config.toml
dataset = "read English sentences (LibriTTS-R)"
encoder_activation = "silu"
encoder_widths = [96, 112, 144, 176]
text_encoder_norm_position = "pre"
text_encoder_parallel_block = false
text_encoder_positions = "learned"
residual_init = "zero_last"
optimizer = "muon"
adamw_lr_other_params = 0.002
final_lr_fraction = 0.01
Rows from block 7 of the audio encoder, named by matrix and row number. Each number is 128 + 24 x the weight over its row's rms, rounded and kept within 0 to 255. All counts start at 0. Numbers have three digits each. After the name is the row's rms in percent of the matrix's.
# weight_ih_l0: GRU input weights (gates r, z, n stacked) (encoder.rnn.2.rnn.weight_ih_l0, 288x192), inputs 0-95
weight_ih_l0.147 112:151105129178140149196127108114179128107109117117134136128131039104084093131152165176118139138150128127137116110095125123133118128132144163137123125106131128138126128127102161120118121107131118152117123172099135130144116100138143136149122110099153125147066090123099151142135119077162181141
weight_ih_l0.148 101:180124131149144163127082113161122092135089135143129150162169132114117127110132141139083149082122121127170126099109125103112163139127128116111128105121132126125091177134127145129125146128098111181124120126138129125139173186144186169126108116120151163115064119116128073055107120129099068119
weight_ih_l0.149 111:178146151168138120255099125085132119131116141118191132126129141119125129135118144127123114115096116127200154109092116116136138104130147125094142124123125169169124152161102125145098110128146123163172109140127124185132132095125109130067150136173130112149139149097140110126128119106086100132
weight_ih_l0.150 095:073130132138141127034136172159120130115141132134129127123128139113130109129125130120111084137133117122126129113131140141139140121115124136118122133147134101084127125118128196119131128110124169103110120126097082051124118140123128133146132126159123164165129119138173118101114120115122125099
weight_ih_l0.151 103:116112173131155118122127171145138130123150124125076150126140148140114138110121136086123111156143125140128148136069127139129136128169130151108171131113126092152114101110069117145130103143097117131146142115148130129094058144152190139171157094128100120137111118107120117128126133146080128106
weight_ih_l0.152 114:119135135144044123095190180124135129122131103146135133145132129158134123069155133162129122127128137160125134124147150118104128136173104136129129108115113134113138128135141107135127094103137125121101124120106124151128129203137138140127143136136122073058107138132153097125114087106107054137
weight_ih_l0.153 100:115166118185182128088123125144136121109127115152102123133124176164128116124165130140196126099123155110084121096125127130124091201161073133146121105109139113130113126138155129113085131128104179115117102076108108141151151091112140122090126110094164103086140124110112108096130152122174100196
weight_ih_l0.154 090:086139107132137115125086137138090157155129135127102171116147139152114151128141136151088153152129128096111128126127125148083130181132165126095114110054136091122182100155129149094112111128123112148140129123198088184143120079129106159114127130102128067111112122109149197107055134168168135115
weight_ih_l0.155 088:126149143162122148095123099174189140128135130130168115104077089146120098116109124138129119110121084131136149163131151142088144136106124089109136127100128138131127125124121102118128039116138158176127106132152100176141109116099147129109123105153195184118128107134119119143151129078139113105
weight_ih_l0.156 096:181110112125119088051128106142119131145154153136132112132044136128136115164140144116196116140117129096122124115127160135094127128169137182122114108132122127166159143079132129128126074096121124171151096111127120136127113125088128123100136119136154122100166120152112085108163114137136112133
weight_ih_l0.157 110:135117134168130123107122151104164171124131126131116130131129125128128069076132127138098128141156127124147156125115169155143123131118126123134128122119154136127165129120082137128082127128110166126134113105113104142160146132087143130137125126125153130132132160117109103112100140124131135151
weight_ih_l0.158 095:091141123132125082087095109136155120136132136126124117154094155142127061133142124126128151097122123127131141129126173168123127140118122129124128091106069160154129130155109129154134094147134159127111139125115097175113144132132129166128106128088126134138107151103138132134128121134113077145
weight_ih_l0.159 091:076148133133155113111113101115126150139120103143124118126121133130111129142139115136124115120155077132121088164118120162140030114116133121114098126146128132142087126140097149142126133132152106153131119152113164164158142124109146142134126170091115129132095122096115144130142161129115107125
weight_ih_l0.160 099:091128100130129138126124123165120135114106134151135129129135128134139123141128137123133165116111104189117162110103127126089127097119112194121129079092125120138169134136164085142178121117125105133127035092191114125125127127078128114123117122130143113112148124144129110137121130131147098134
weight_ih_l0.161 099:198109178129082113116121137128147145162071076107151133126129083121134150120148094149114142123073147131107123133135121137073134103194122095076114112138119128125148124108156140082096123129102097116105136173124108106131131184100150140123130165137088128167173147133127116123126110106135118128
weight_ih_l0.162 092:129191141120140135188137150121123111102140138150121120116149159137159152111128141107092137133144123119130126162123140166138137140150083144109128154119125127110119124124125102119089113124131112139122149126115123118137145129037144121081071131142097128137081125138106127126149112160096110174
weight_ih_l0.163 095:113124134132120153150171121179096142133091172105151125132100114070127121110130167146147129118114151147123138119085100135188144108123111122170119134097143125149136137120111124169133131113125131126104123079117149131130172118140109127148132102121102066105167127114132163123131137035173094093
weight_ih_l0.164 096:208130149105068115103120129136128109164141093157127143107123151125126084105166124131091176111112143167133144174145160128137166131106145165116153120157140117123096132097137141115138067128127145186147131156129153122115130101093119123126125121141114139122133154116039110162140110149127097172
weight_ih_l0.165 094:142123140124131125154097125133223096151127132159194134121102119154169050116140129129151139143137134104137129141136116123127127098141195118110109118115132181150116118108110126154113104134152128146135127126093129132120127162113107110122117115145130143053100152130097089157119129126086084145
weight_ih_l0.166 110:125157095158109126140134111106153115170104122123143126125130114140121037124123096123134117123071118134091134150126137143123121149152127109088119152129174126123063157161136115152127129112112119131140120135076142151128152114138115132094181129127094147126112128135131110188128093099091127184
weight_ih_l0.167 096:134113147156143080082140104137140126131122139175100129161147126152122084125140075153122131116127148129116134138179171132130071126116141145078102100152109129225124128132131123126128144118107180127137172121116128200126126080117131175105107119075106113094124146131125160156094128136100147156
weight_ih_l0.168 094:122131122163149110108104131069128129121114164123144139139126119107101130133095130107170137181115092115126103111123121134122140124122124100177140142117153135132105165070130165119114113127138106157132092177106144133113178175135117100083125176134112137108144118118135134135177162116121127132
weight_ih_l0.169 103:128173161128115144099131140133150127177130122157144118144128133146113097111130134141123157128128148093112149113116115130123130152105126123111116110121126142146128132132130127126111118160154140165136146106104141138131160150145125187134127100127109132125134131126103145082117123069154168103
weight_ih_l0.170 107:142136118107135128145153114140130138145136137108119130143081142114144074140151142129134154117125127152146143121161142164115151147102134135118155119085112127120124125120093091127129112127089126142142099120124132133131131129072129121121100126169137143127132148116127127141114126129125118128
weight_ih_l0.171 101:187137140208130146216110131148124153125136097132109131122152129146139111128132111197084123081084129125165124126118136132106129128131170116106154118122128130130126146150141120100106099125093131115146047139145102146111141125139111133121138116131129144120176128090151155156202127128084127120
weight_ih_l0.172 088:110149113127128126091133112156149132095134127129184101149072125120121120139136152164137145139139154105059098126151148114080090124124083163130173123133190142123150127087161145142127141128150132114067133137130181136104147171112156134146124127070120135146113125066110101100139106143100134149
weight_ih_l0.173 090:123138147094136173107143151130129121125130123103166140085163085133145099095121135132135129129143160113122127134178070076108200105147131106160126146131135122135145134158147102128137116133151139122132125173162131138077142168139110127118127150132124159146124127122076119089141135131124117128
weight_ih_l0.174 091:146133137099130103147145144129129106136135141093132128128176133113111122127186172142119125126139123149115108137112112117191116105097151114119108129097123150132178117121063083153144177131129121129156126081129100120130137165109066136129106124108104145120173143115114179128128156079125128076
weight_ih_l0.175 100:168108189111108131134118130134121127131116123123136150131164056120126118156170132116181110123146116086131106159146110114143121109104133119132110115141121114120121132109126143132129113156142141117123138122083147125080138154143174122149196124187127135114054155142115089133123061140131101128
weight_ih_l0.176 099:125168131099141154097138143139131126135130131117188134126113146135124094099130134148141126126133146153103143130142193194122114171129128120008120045121151146160127164115127129126119112116129115129140127138102155133137126111072109123130140127131159143113164134129144096135145125130116119107
weight_ih_l0.177 099:128115113110123085120122131111124125131134121133079119138124131194115129123143137130128108129131187123136110102132129081149123172161138133192143128105161159132132139128114127178113110145177126174107104111119110137111123119122134141128153128091120129158097111115165157149206168126101149100
weight_ih_l0.178 099:124136124158061127205121163151136103139166079115171110139106193117119142140140103139147115075108147121131143128121112162127123131123153128105171133138120130130133153091113125122118107119129092171164086137131110166077122127132130129130145066148139119135144122155054126149150146126106141130
weight_ih_l0.179 088:151121131132127149163130152128138138164128135109170102125146143170115114145136126122129142089035110126122163134130150121142108138205095124112067146108131146142138125187122055127145089115121112132130070140106134189137124108108143121074150129134117124122167146093121109119128129116070119139
weight_ih_l0.180 097:129122081191136162105199101115115120138144139126114131114099136152140155102152128153130128174148130127112147125100145098126121112154123139123151162092157144122154129137143104111163098117067096128125142108139128130126099167130128146127127137070138134098058114127144134112147102132154163120
weight_ih_l0.181 099:122153105139134120118127147129122128142104134157130136144132114164149063125113123138128123164128113149133141107136155106142129145114122126125136112079125116136122124154108123141150112144127145156081147122138174169154126110104106128133119125135136138149118127116127178122112137122107135144
weight_ih_l0.182 095:110150114174169131135127141122122107140154140132087129129116107149167161127146099127150130130122124118160132125135143136115154124127104171031167119122137147130128157143122067130114124089111138137127137147106159137134147125120115125085133110156147117050100126104116141123151120175081164188
weight_ih_l0.183 094:132141144133130154151128163054082132215137126143138129149129126132138107145127143137123109119137173117133086129104141125115144128176118107130136119141125222113128129112104129063127116158112139132084102147140106154122148148128084151096137152142119119109141132100117131118113172132122136122
weight_ih_l0.184 096:138110094252047146127128122127131130128096112112131133139127174132113146111116057103141106131170129123121142103189138128124103112131112128127126127112115128130122148130111134131102121156135169143126127133157127124142132139148150104166126109128127113125128192132150070099192126140089128143
weight_ih_l0.185 087:143153128157140143118145144116144124131133159120144126128152054109128134128126119081121049127093132118113115100166146141151148144169129088139128121158124162126142139139141133134145166128086177128156120124126157130128100132129122086112170128129133107117158091130165127088113078115145110171
weight_ih_l0.186 105:118135130130169132181133131134131182130112135136128116074117100129064134062120127136124099147089132128139140118154130118138109054134157120122130122091128127117104084159142126122119157131140126129161099128098128176096141075121097128057116121162127180117120135110088138149129167145113173137
weight_ih_l0.187 101:156129134097129138128113147156118101111148149179138158123149124128070158131124185126094114142109120117135125111120111177093098144124107128125111127131144179161108132141119136118131120119092194114130110119129126138109138095084123203136135182087109121084108146140139124147120117123108105142
weight_ih_l0.188 102:083127083199143158127149151127170206127098137098123137141141152142149130063112102127102153112138111135122156125130145127143141126128117133127146135117118134158107120129139108124104128134127124123142116098133136139129085131110121129062151128129130148134078128114156156133106126138102067139
weight_ih_l0.189 107:121134107147131126142093175138114150177104111111124102129100137134095073118114129112122113125115157135128137143132154128157101110123114115144136114149112151071118149165127074107200122074115132121127123132165092139126106139103072191125120172121139131135113138139155159113143142114141084136
weight_ih_l0.190 099:164128150136130121116131101064147127124138187129163069130125139137118126120123140126116121076106128121128091151130161167111125145128158127114109121130129172126120189102167159127145126123122114130142133169115111129123103080134158100114127123143113117115094147130100130118113173146106133066
weight_ih_l0.191 118:131119108122110171172128130133162178079123121145120124139092128090120133128133118139109129130153111129132125151138124139137127124113136146127131115107147127148125131146180123138124126162099131109123122118096147152132167111173151138135131134140127135112115132100127135099102089118137143164
weight_ih_l0.192 092:109122107128118129105112105170126110103214159128110165118108137142111148122176121118105129126132133119183100129171157118082194125109135127101131107121161093131123130130136115117129115156133111125124158135091128142108137095136134136146115138126118102134154132111154120106147087129079145110
weight_ih_l0.193 090:129066113132144122076102136126104087098107121126119101194092134084130124145156170129127146142129137127143116151137081136141148129175126073127125148128101130121130129122104155133164121107119138060146163130124132092092137151133154164131111127114133119131112081183146137122095099124144197086
weight_ih_l0.194 089:104123092140124098176109129108130105146138073122105108152119062085123139146131139137178123133072134121129161123121109106128183168119132119127119219119118129141125115140149129145188137152155067083084121073142119116168182107150111134184116123146121164129125136156132125121115108124076140086
weight_ih_l0.195 107:148132138128092110120129112157129020107174102134156133136130129108160090126154126118049128114109111113128064124133156137137190143130123077147156136128124134151127127091125110126127084132095148147144138166121021092128127126079105123203131140141142121125142099121111134137133117117129141126
weight_ih_l0.196 090:181141131109115104062114124136148108157113122129140122078129110085125115117083142092125151162165133184088138144143127101197119124095154084120139122152130110141137131181129157129158148151149127090135162124131164108126106125180125128156134133132164180148113124172128112117118147120163161066
weight_ih_l0.197 101:112130121109147093146082127138143139120187131125210125156109110134116046107129123122142136115059162107120142120035129127132124106165105124128149114110159141164130120165179132128100104129151140128153124109084128133097124109068120145130115064152130128127139165179136154176201105117146141099
weight_ih_l0.198 090:095136134173142034101203143149131144155113084110165121143195129125135101120127107149124124182141137123103125170095164160132129128121146093116165121113126140132122142143171108140113129145146129131146118151127094141066103157123163104123155163128127095144127127134131136138128127135130124157
weight_ih_l0.199 098:121122114114133117042148118132128128018127135142132129147138079151129109131108128171077146171163131126133088137128125101116118128120049161186123179117138128141135140116170133126137141131120123122112168135128101097168114125098127146152117114115142108148105152147121125157143154128187130112
weight_ih_l0.200 099:106135094132127117162114093125136090124103122132128149128132190151141124136116158134093135117150177127124206129126132134139147118117146154090150139119152119127134117135122169081104144144113131130142110125160152134121134121129136129122138131122099139121120073119184112116140133140138118124
weight_ih_l0.201 095:176150102137213129136107142116136151132160141121146184128108135128138146107131115122122133068110154138123146141118145165131171118144137130095118126101140158120137151139119082128092074130149152160130116125182094180119136117119114124114179126090136102105148119128149134138104128117113139145
weight_ih_l0.202 096:145172169133127152133154133143136234138098144110123091129119122134129124157148063145131136142171106096124142117141137158121082150133141108130117093131081046114132145137122128109107125166111138163135165080041135145097157163167110107127129119122143156096086158131137146126177133174134099117
weight_ih_l0.203 096:141093140095127128153149125113122134141088130121119128127127082132130145207146164105148213112069122127111143110152165150102137173107065131126144119097138081168123122154125098128134128151107186084107117145123149125136135138141121091094123088143117136125170122137157136150118118123134121127
weight_ih_l0.204 100:081124110169167136104092141122142161139144123133138069158126133147121097109112127122156137134132124155045131110122154072182112131150110152124062145125133105109170114140155132129123152143210123120115126119125168162109150120122176079112143135147164136128087141125122103107115135129095105153
weight_ih_l0.205 094:148139143127130122128127154126118166093030103133125156126130128179080155127124094135104136107156109127135129140158128136089102126040128099134123147210114127090167130127118134136083114131113130189167132155084129126133125113179141081129126108142128143153124140127125128109117102154083113140
weight_ih_l0.206 096:129082143105165112119113121107088115133122095136111119143152139128116139167138132130155170131114165129123105102131126070106128201039139151128120143142112141100127133026194128128136173167127128120146079173097134119175116087129144127124130129132183124131164087126146106130072108115104126157
weight_ih_l0.207 096:112095114136127123122185122106148137178129117111150133122116116166101070109119105142109057184097128144123125139091190151107158128105184121126108113124135132143110126177120125129127127130125116142129128158100165224139155124107158127136144139133137125097113174127104153132086128123125143122
weight_ih_l0.208 101:124130118156134099119151137123126157148149120119100128106108175130115130188104137128133133127127143125139114146103117110108122095188182149121119135137178169128103127138140123132125139128150136140140147128147096122129170124127185141133132146176133140159194123108145128143177203130132078125
weight_ih_l0.209 099:185113175142155144084132133077160091123139108109156109111111123127118142147154153111129185120124126172144142131123128111136124134095136140112138187119136146143138123149110126137120059111058147133128110123047109098129112112106115137127130126174136138114157176127125175163122123117160130179
weight_ih_l0.210 095:122131133120177077134133135113157139126125130138142110115114172134106128151129133176152129112125073134148120157134104147130162114135120106116118137117130136136141127111125144127122130144122111200082116104200124128143161112113126169110097125122133126205124125131115124136146153108104103114
weight_ih_l0.211 090:121114062151154146123112119150118133123132131149100145103127101066139164126139050170164120127122130163121111142182126140108128100131133153214155112131147114151106116126128158137152132152131119132127166142110136094118132123139117143129132077105129132136130129172106098137149149183144131126
weight_ih_l0.212 092:140187160108110139124131136114129109137136074190112133156126087099109129149127109133118124152116114135141085151157165129076092134112148159120108128150124127123135136125128125151123131074111118131155150145096116106136128125127104135174127108147132130097128080157129104148169101122115129194
weight_ih_l0.213 100:146086110118155128144142143144132131131153150135132124128131128090141138134134066076145221134139138132151123100118128126102129153195151123086123042167129114133134159116145096153125122104122125146150127112097133153122132125145093101127106119093111129137143105153136138146114135108095129173
weight_ih_l0.214 079:116092139158158108157123181130127127124125118127128118104147124161044137140114124128122170157144147112120131123128134145142121165124130123108089190178107121143129102131091139115143147124124102139118134142120086155125104145133158158120152125152121148143081090159117152134105122149047079136
weight_ih_l0.215 093:125129142103131111143097153141114057164107115128173115122067136094174136141135138141135124124147067125143178113114104135143093140131105098146131128140146129130149104125130136131131125138132141094133136120143155108104161200116101118122127065126113069122174172101121179193118134137122126150
weight_ih_l0.216 097:100114054140103128109119088126142117133112102100129141130127110111120133128177164121174120118120147129130142126124136131135125127132075171147141096137191115128163133083123129123114080126135128128125143197122141085110133139047138163152119102117165124139103138172161124127107112138168091082
weight_ih_l0.217 098:165128133108187111144075133078095116102131134148127130099152122090145131138130153127116159137123129118160147120125043080150121130139109132130146166132134125131064140136185100120170142109132067066133115135120131103118104147128084165137114129094117141187127115108174117168105116101146113121
weight_ih_l0.218 087:127134137145100189136122125163128107148110118128132108149125086078123159138172123137122128133117117169177145127100085155128113124148148161225125126123126098112123192118108099137125219107126128126085150095111127135095139113158099169150128147113094147185183119133115133122116127127143128128
weight_ih_l0.219 096:128144106128120103129151137123128121080121155131132121133138117127132129115117128076155073133163126128123131060131141052129122122142142087140135135128126117116125128123067141145140128130107124146110098139156118129127132183207095133161157134088156116133136122113129098140087141139167129111
weight_ih_l0.220 091:130127138104131103115131099148128110120142125122144127135177135125125119097170125128108145167120121184158129127130118151126132143112071140128123132154144159158093126128147103143128108112108173162090123113098144129132106197128102137160122145117163097127116123138127134138106086147141132159
weight_ih_l0.221 094:138122174126073153140122106128128119129090130158144131073129163113159172128120136141132135120135128115108204139124127130123130178083126108112132174143090148132147121120173155162108076102134139128160114127109102129148120130122127061129163114133155172115132121132170096154105111117104036168
weight_ih_l0.222 097:104100118136145116167127085109129150144091147158117168148123125119151123094125160168118128151126126117073123097129148157157119103158150118131139067084160139128128132145164142128128155139096130125099086124073158120128130127107127087128133126167148142090131130126136108128128141169126121131
weight_ih_l0.223 078:058105106091139126036151162177146124138138128121156174123143132126132139126115133161105144085142120128099121065113134135120124159120161110122119141142113131082153129114147129155133118141138164110144130126147143149119131182096113130129100145142169145128104144118103131060135117202143133134
weight_ih_l0.224 096:124140110133146149133102118108146135095117151134121127140163132145126128155108110126115102131084113123168071109102126167129131110141125104135127111079133137092134146139113113104164170123041047142131126125131159136128139079104142129151131140133134157115074126125182200140149139120118192146
weight_ih_l0.225 096:144164132123160054135128141204137171164146129089153112196105113122103151116136127153109130142062125122154108131134115088172127154113179116128139081120117127143094149159127123216099124132131118143126078121083131138134130122154113128114106103167067124129126138115110168166110173127129115118
weight_ih_l0.226 101:072130131131107137149132122134102158113126206133139123114128127065115131139141123122126174127149116137119151167167134144127150102116140112127181131150085107144148104096124121104173096128135114146125117133139134161141114102157113137127138156129138116157116133115106129147126095141120134132
weight_ih_l0.227 096:149122092105129100118187133136127131164113124111162118131114125075128094113121104104114128127127105134182101057103138122149127131135180141132099102110189132144089124114129128117130121131129125094124147107128179106116112142110128132127097130162124156170108128133123151132144180115116127113
weight_ih_l0.228 095:128115170122135151124123150109131169177169125101146165115105129178134107132052127126084128138113132111112123115157129145118133118127109137098097122161132183067133136148130138148130133121123159117107130152145116133126155129116186113098123128135123128130160125133150120135136129170128096063
weight_ih_l0.229 087:130099126086132105099165126158119113087125127131083084160093125097116139123106131169131129123174083148159127115122142136110105137044082143116170144141146100135145142132136093161129070121117129088128140119128156088174137117123167137171140110095142164171162102168129130079160064087134115127
weight_ih_l0.230 081:157127102125134140185118128075183155088086122126151127104127144138134129143115117096107096132128124105141139137163120138138111065098114136070137122198072115140127081123130128122157125123111120129136120103131143184147121094117142133128195129120156161139107137142110115127114088139106104087
weight_ih_l0.231 094:115129162145125114092154111137102124116125147128112125125131154164169131148116145127102127173113127128091132115128131099129134090153151146125133123109132144131132132118125129111105110140097144130110130134128120161104128131086139088067131094102136138103102141130116073143143150111136092179
weight_ih_l0.232 088:136127139137147088136160186117099128160141137194126125103112210188142113123157131117127081152114071141126109130134174124121070126124133106122110132139187183136113128147121114125129115143144131150146133160137122097126078135146127134128137136114093128128098121119125086129098129135112172134
weight_ih_l0.233 106:108128119135153144151084112132121064096153138109128152137147143148163127129125141153151146133051166127136115131127108129092124123169095005145130089112110121133129120113129127090211202124164126090109142156122128134123087116139105135093134131148128108160118087151155133129116123137055136121
weight_ih_l0.234 083:152095102211131130123137142116145132148156132094141105108102119134163128131129152113135133126146151098097141158126163180154135128109153114096133129121105159059131133157158082147130037137128140141166154134101147100181113113086117120127125116142145097122132150142133094125124159116112127128
weight_ih_l0.235 096:131108162147117118132101137141133148166127130137133123125121135138159153132133130127124093132100065153143136149136159175108137156133100139122132118101063155156123141148142109119073122123141216123123074139120091128122119107128109109084125121107153149048078117142142131131121112128119110114
weight_ih_l0.236 102:087170091156133108138132147108180157138136124117131125108130154127094144130139121177155102134096143148143141152129119128129078137159066123122134133127115194121065124157151128083120155133156123128150131149111104157126135128111094126110122154151128136097130135129135119128116131130078129128
weight_ih_l0.237 092:129121131131089143106144137143148137130173122112072118086146149136189102113123101140130137110112142100125163085139135125124132125135093134111117117105101122159121156129110153086115124131129118128134133114123136134107135176081199154162097113151178150142093179140181143113142117136133114061
weight_ih_l0.238 083:189130113133122154050134132137099168115119096135144136105073101109117137128127123137141090131157192128129130113124129126084139134150126144147116191138117122106137118122103163117152138128110123063095139156122136085124099108147151132148106122136128142128140066174127096042138066128126129117
weight_ih_l0.239 095:122173215125135115105126138129118124127136116076033139110161092111132142173167187091124129127114122136128131097114066122131178084078105132141115171167112096132092137129109084135151127137129091116186156128116156122122063135128078130127153129131090120140133101127169117120151148134101134129
weight_ih_l0.240 085:143128090111128129128124157122116144133107160115135147157053057130107126115118154154139154150126124127116111136132106130121148148118130112168100127087140097122137124093097107129100148115125132079122129083144189171116142114150122116129073129152073134123110129103159110128133155136147128076
weight_ih_l0.241 105:146121107143123090163125153111125120127072123133121125107151112133132130125151082109128123126116114127130098130127145137131129149080109138106040141161148114099150140122197085095172094128103140149129124119127123124126111197189139133123128119122123161142121195143152174123105128156145133115
weight_ih_l0.242 108:129161128114125102127122214138159138115122144131128139124128094176130105123103068132147138105078115158150156130128138182119111118102155161132134132118100106135113123123092152182119159135128130112071082102136093193180128123089162121067136106118102121186081148068132141119130141134153142135
weight_ih_l0.243 103:128149174125124127190079112121124191186129117120143116134134117133122088130107120117152147122095125156146131144130140133102121088132126125109132124158132127121127111118146076123124129129130132095159079144132163140133123135165134102121166130156111139110123131095093124167139146114089089159
weight_ih_l0.244 082:129127123124172104169159156090128170127126160107111078122149103154152115125127109095131102149195127125100134132187159173149107122111143077076087136139091129134136099161136106137120118147135140131154128127087134157120132120143097123132131112145132161115116127125146174128135127087106096182
weight_ih_l0.245 099:145131124093139129075115216117118135140103128111084127128144135167080215122124107129136099123140155155197165129122121129102128126120131129107123129085124126128135083123128114132125132191086129124183148100144168128147138115130128128112116077086083140151143183136139123128077134188128073146
weight_ih_l0.246 087:134104149114122121108148094118122127126177136126097093088122100154184090129111130129122119145101063167128080138103123136150088146113121177104137187131121120131145069135186131127139137150114111120138129131127143130122106156130135092098184166153128137135135126139160187070127132121140127163
weight_ih_l0.247 088:083151137134126127128131079084101142124116093104120118118168127125131067099147141118122132139133139130074130145098050140124130118119126141144147112128119115121138129131124096104161112126146143110064110127189136123132163160128117121145130168138106083134073118143154133116140136108139154125
weight_ih_l0.248 111:149138129132141129149122144132126136142133125133125112125137126134128090134117127128111163135101163063134128085092114128121121158127128126141133124129146102165146130109115129124068138138156152131132140119112127135099176126151139130113131122104115128080126167135097128115147124107137102140
weight_ih_l0.249 102:092130122144139119108098104069152134128171133126130125129121145109118159110141130178173146133144129157120113133189152126048127136122119109108137135125135139122141147126122082110102160124162110158186127135051095165116169146127138120124124128162124119159097124133121114163123128130105146139
weight_ih_l0.250 097:127048157085153146182177174110126173098131147116124127132111102122178137128115137122126143140127119115128143115138068109152095147095142156156121118083114132130137167121137134178107147106130092136129121129126137135128156132127167060077128165153126104106126112138146128112129158118128124123
weight_ih_l0.251 100:126129138113103110127118131149130136107100151126174120118115141130135116131089118099147131106106090134156124146142170161134105134161109131137127118124099151115125093161148123149132125097120114114128124127134049089118134112137128117168153125117136171127090137151131115110118128133132127129
weight_ih_l0.252 094:198136118200131125137131119135118117139163114126132123120127121140123115088150089126141068122180136096114095119125138128163144112129128139116089121133063135107171124172135136110086128135111107138114144148094109126145133114115117110147129130094142077130073161091119128125159120155125130153
weight_ih_l0.253 090:121145154131150161118110102128134115124135133141120120140142129099116132093126157143102146123135135128152122139133090131127125130154094126151126122111219137149133107096130169083145161102143226133124127163153091123144097125137096157085170122160117114127134128098116138102082167101105127120
weight_ih_l0.254 100:115113167122140084124120108102221167157118115135116085131106129131161112129127126131120134121145139116127118133150092138139088124167111221143120128121116132098132127111162055120155121098125119114120125084128091134136129157151130112169127162117113098160144133128148111145062115123109114130
weight_ih_l0.255 087:117110152161117098089094120160132138201125118133119121124109138128093137126134181129131087122161096120136143105101160128153157131225143148122107122166128108125118122130136120159132150110132120120164105153146102140102129139098121117174182150109134127133128077149089123098131121125132120187
weight_ih_l0.256 085:173119126151117102120091132134153135087139077122135124123134141134119133133145087120086144127181133125135146131111128133168131117100114111140142119129163134178112167166098143113126042115094141076110131135106092130151163136119134091133113131134139135128155164081136102119168107100140123128
weight_ih_l0.257 088:124133178113109097155123136127163129123100143100121132176210126128166129133175144145126106132118186099141131145102100150120159203183084128115109129121108119142122111091165116127148129154139108084149125116132139140122128127147108103133140129104093120128140120136127151136080103131134133201
weight_ih_l0.258 083:130128126113163141115143139117093133070157139115109133140120115138137113093139137119150145133207142184143120190119063117125150145111096190126138148113140127105143143122151094133126128155131130142131165155135134152134167125179129112195128090114053122140118130130107113137098102131166123165
weight_ih_l0.259 104:143160183125125138158110145131129164137114136176155143136127103112112125130113125206125118127165105007119144165134132103135135138176133097123130115070111161119132146094122202126105121148146117123118130148144078135104135131161124111107100122149117155099125078152124125089166130122157077113
weight_ih_l0.260 100:112095121148179107126110111117122133112149132127126126096128108174121107192124142137137138108124114112132135102094103145128126139150140113103112142132106152176128153094143148145101122152139158156133161087108119122158131129067105103054129157157145106039142179114140130143127123123087120126
weight_ih_l0.261 093:114136129118130078124156112129124132138121078125158162109086137121128105105145127120109126153126112121150128123096155138128137124061082127142123140173145138153129086106135105121135167104137130116120138167118145131130139133120135126130145170152113125126128108097201116158173129104130157106
weight_ih_l0.262 109:123128142126138145103157109173133147119131141183129128138128127147149103204156108182154125146104101097101145127153129130139129130119109082138112153141119131119149126130157107165158140091113175119131078134128050118132125150128090101129132120129132132097178144163130115125147194114125136161
weight_ih_l0.263 095:084197128111137124128133126127127200126134139139128060102123055106166127126157119099149133135100090083118140154121129173126134079124143110196140128127128123126136113116093185132130129094122139069127178107125128124138138110135102124133131130149167085143132146167109133154131104129151129125
weight_ih_l0.264 077:151126097105141141135112156138148128138146076092158138132116128160123127114082102144125123151128123055080148116128177129075127117123134158107132129135155163122108135148128131205076128131120129210132132099137127126127132126070139109111166155185134152120127111148101148124138124104114204161
weight_ih_l0.265 095:195109107112129148122120136160134147152132126122138121118064107070085144104161133127163153125135178114114144119092137140088155137112129140102138122138122098117102144098147152126136172125125131118130130132112170146114129125115135087183159130139131145141196217151130123117136111100124129133
weight_ih_l0.266 089:127146115077119131124138107125081125138175131122100125137148100083105113141145133130164128133128136139145092136147121136154146128000097104123116153158132124131124143100116128118113164154142114137097088146121186128124138118150135132184102132120127160135104111123099131118133128121106136053
weight_ih_l0.267 107:123127091109116129175097166129136146143139125116100129135130152118125205115123115128188097096128123134125141117118116125112127145133125137123136122108118099121102125110119124130106156120132126141154115113164125132133148131133148136132125060115135139136175159136094113138119134216130064123
weight_ih_l0.268 091:120125049116075162129150156147125123121189154121087119108093091117145115120115111125136124127143160123161156128133129127146123130118098122137133133133125129137114124147138120070141097139124162106118141131121176085159110118127129104132140129120129136124056082166121124122123103124136094129
weight_ih_l0.269 090:141148062149124082122109111125114145094134128113142117135141133125129149074115126152149124094135124134142132111115128207144127150128158111113136135127118121120119101128106147123140106164132132138093136123096146120123122124166137131129126140127133107152169121116124100113156119132127125129
weight_ih_l0.270 092:125129091135174098117142128075190103122094130125118128133131128091132135135122151123132165187166113131124113094134129123148128122072138147126149146145111128114134129144119130161109139128144131175134120094140142132098136122178106130129131133166102141135124064130131197101086108190117156117
weight_ih_l0.271 096:137126149129145091121178134133127166170192120117219065130113104124109129127127143103127129131118162092136126119147153110132163118143116137120107123129126109108128136125128122119113108125190143136122129118136125129129102120090133121120110116205167125131125130129179106121151089123161081118
weight_ih_l0.272 100:150114200132128108128141141113094126228152112129139129115151141149161169199146128159106116098107131128122125130139105121142112088127141085098118130128131132113102128137106127126128129153119137121128169126153079108103130187120146150141134156139118108089143125149114124076115151110115053123
weight_ih_l0.273 092:127175132129144131103126131125124137081135122135111106062143099076107190167145160123126147126145136128123169134141098186106122132158144180160125089129176094109122088114165126190178189141116112078093131118115096117124126140131131110167125129120109124144117137120128118144130159130129190134
weight_ih_l0.274 101:107131110125138129144166128126149167147126133130130119074110121147112154097104135111088114170133131125132141117138159108128113107146161132106110159067169125120175137175089172116064223128126119124124119139130141126125181130167134095128095125120131128155147115130173083128127127117122129143
weight_ih_l0.275 105:133064120091130088106131145153133180071134144129117121132129084122121177129134157120150147136123129145128127127120111100100115136132124121134137121127146113153184067128107126139161111166106161121104115102127125082173095138144067095108126183148128168141155129152154100132133127104144098124
weight_ih_l0.276 100:184151091123108113093143108130127130180136171136135110137133132158092159129117146109101122148120150126124110115127110128060131150154104138168126093130192141134136185106203145123149135114135074129151110138125135126128107101117093123125129118112122149095167081142194127168162132111141171111
weight_ih_l0.277 086:142138123118121132159090063124223125140135129159154127143141130177130172174129123153145124129133084132147127136172169123175121136129121152080106138129109133189116135131170130121110107106115111117122139117121078156125175093110137096114131165122135121127132111097158139126148123169067131132
weight_ih_l0.278 083:120137134117148136154120120131092138138145082126137125112154095065090168126108132134105169120187119125109090148138085142145103123118123140134159111134167068114134117154153129126115137121115109086122123156101200110129148129219107133173125102092114128137101127112143107112104093126135144187
weight_ih_l0.279 094:113139153100141094133131120116121134050123126129075111140131068131148105124118152129110135123245189110128095111121103127176112151126128131144122125146127129128132118081108116107118082126117124152119130102133151115142143153110117159121142086135134128133168098192128111133089119151150126137
weight_ih_l0.280 102:124144108127093123132122150116118096127114159128112124124155106118109138047158163127126128137135114133137103122114108151138132128161138077126143109137176128107142123104178129089155144111100193126135133135123142110097090136127115134129118112114101105119079190138097136116100142159129144163
weight_ih_l0.281 104:124140160085126107078043099133146164149157128132110119107096116131147158133102122117062076122190188095108119162138096155121156100138151127140138109119183236129145172110127142126128135134129128128125142124139090130129154115109132119126133114105138119138117126130092163057155147099133174110
weight_ih_l0.282 101:143123132137129128131120127126116128077129123098150133144129186181139163137120129121142179037128130137112126125085148128120132127129111116174128132120128132134140133153130104230133097134122094124118136126189118122132121116127130118148145049106081055122139117126133122146134106129128139140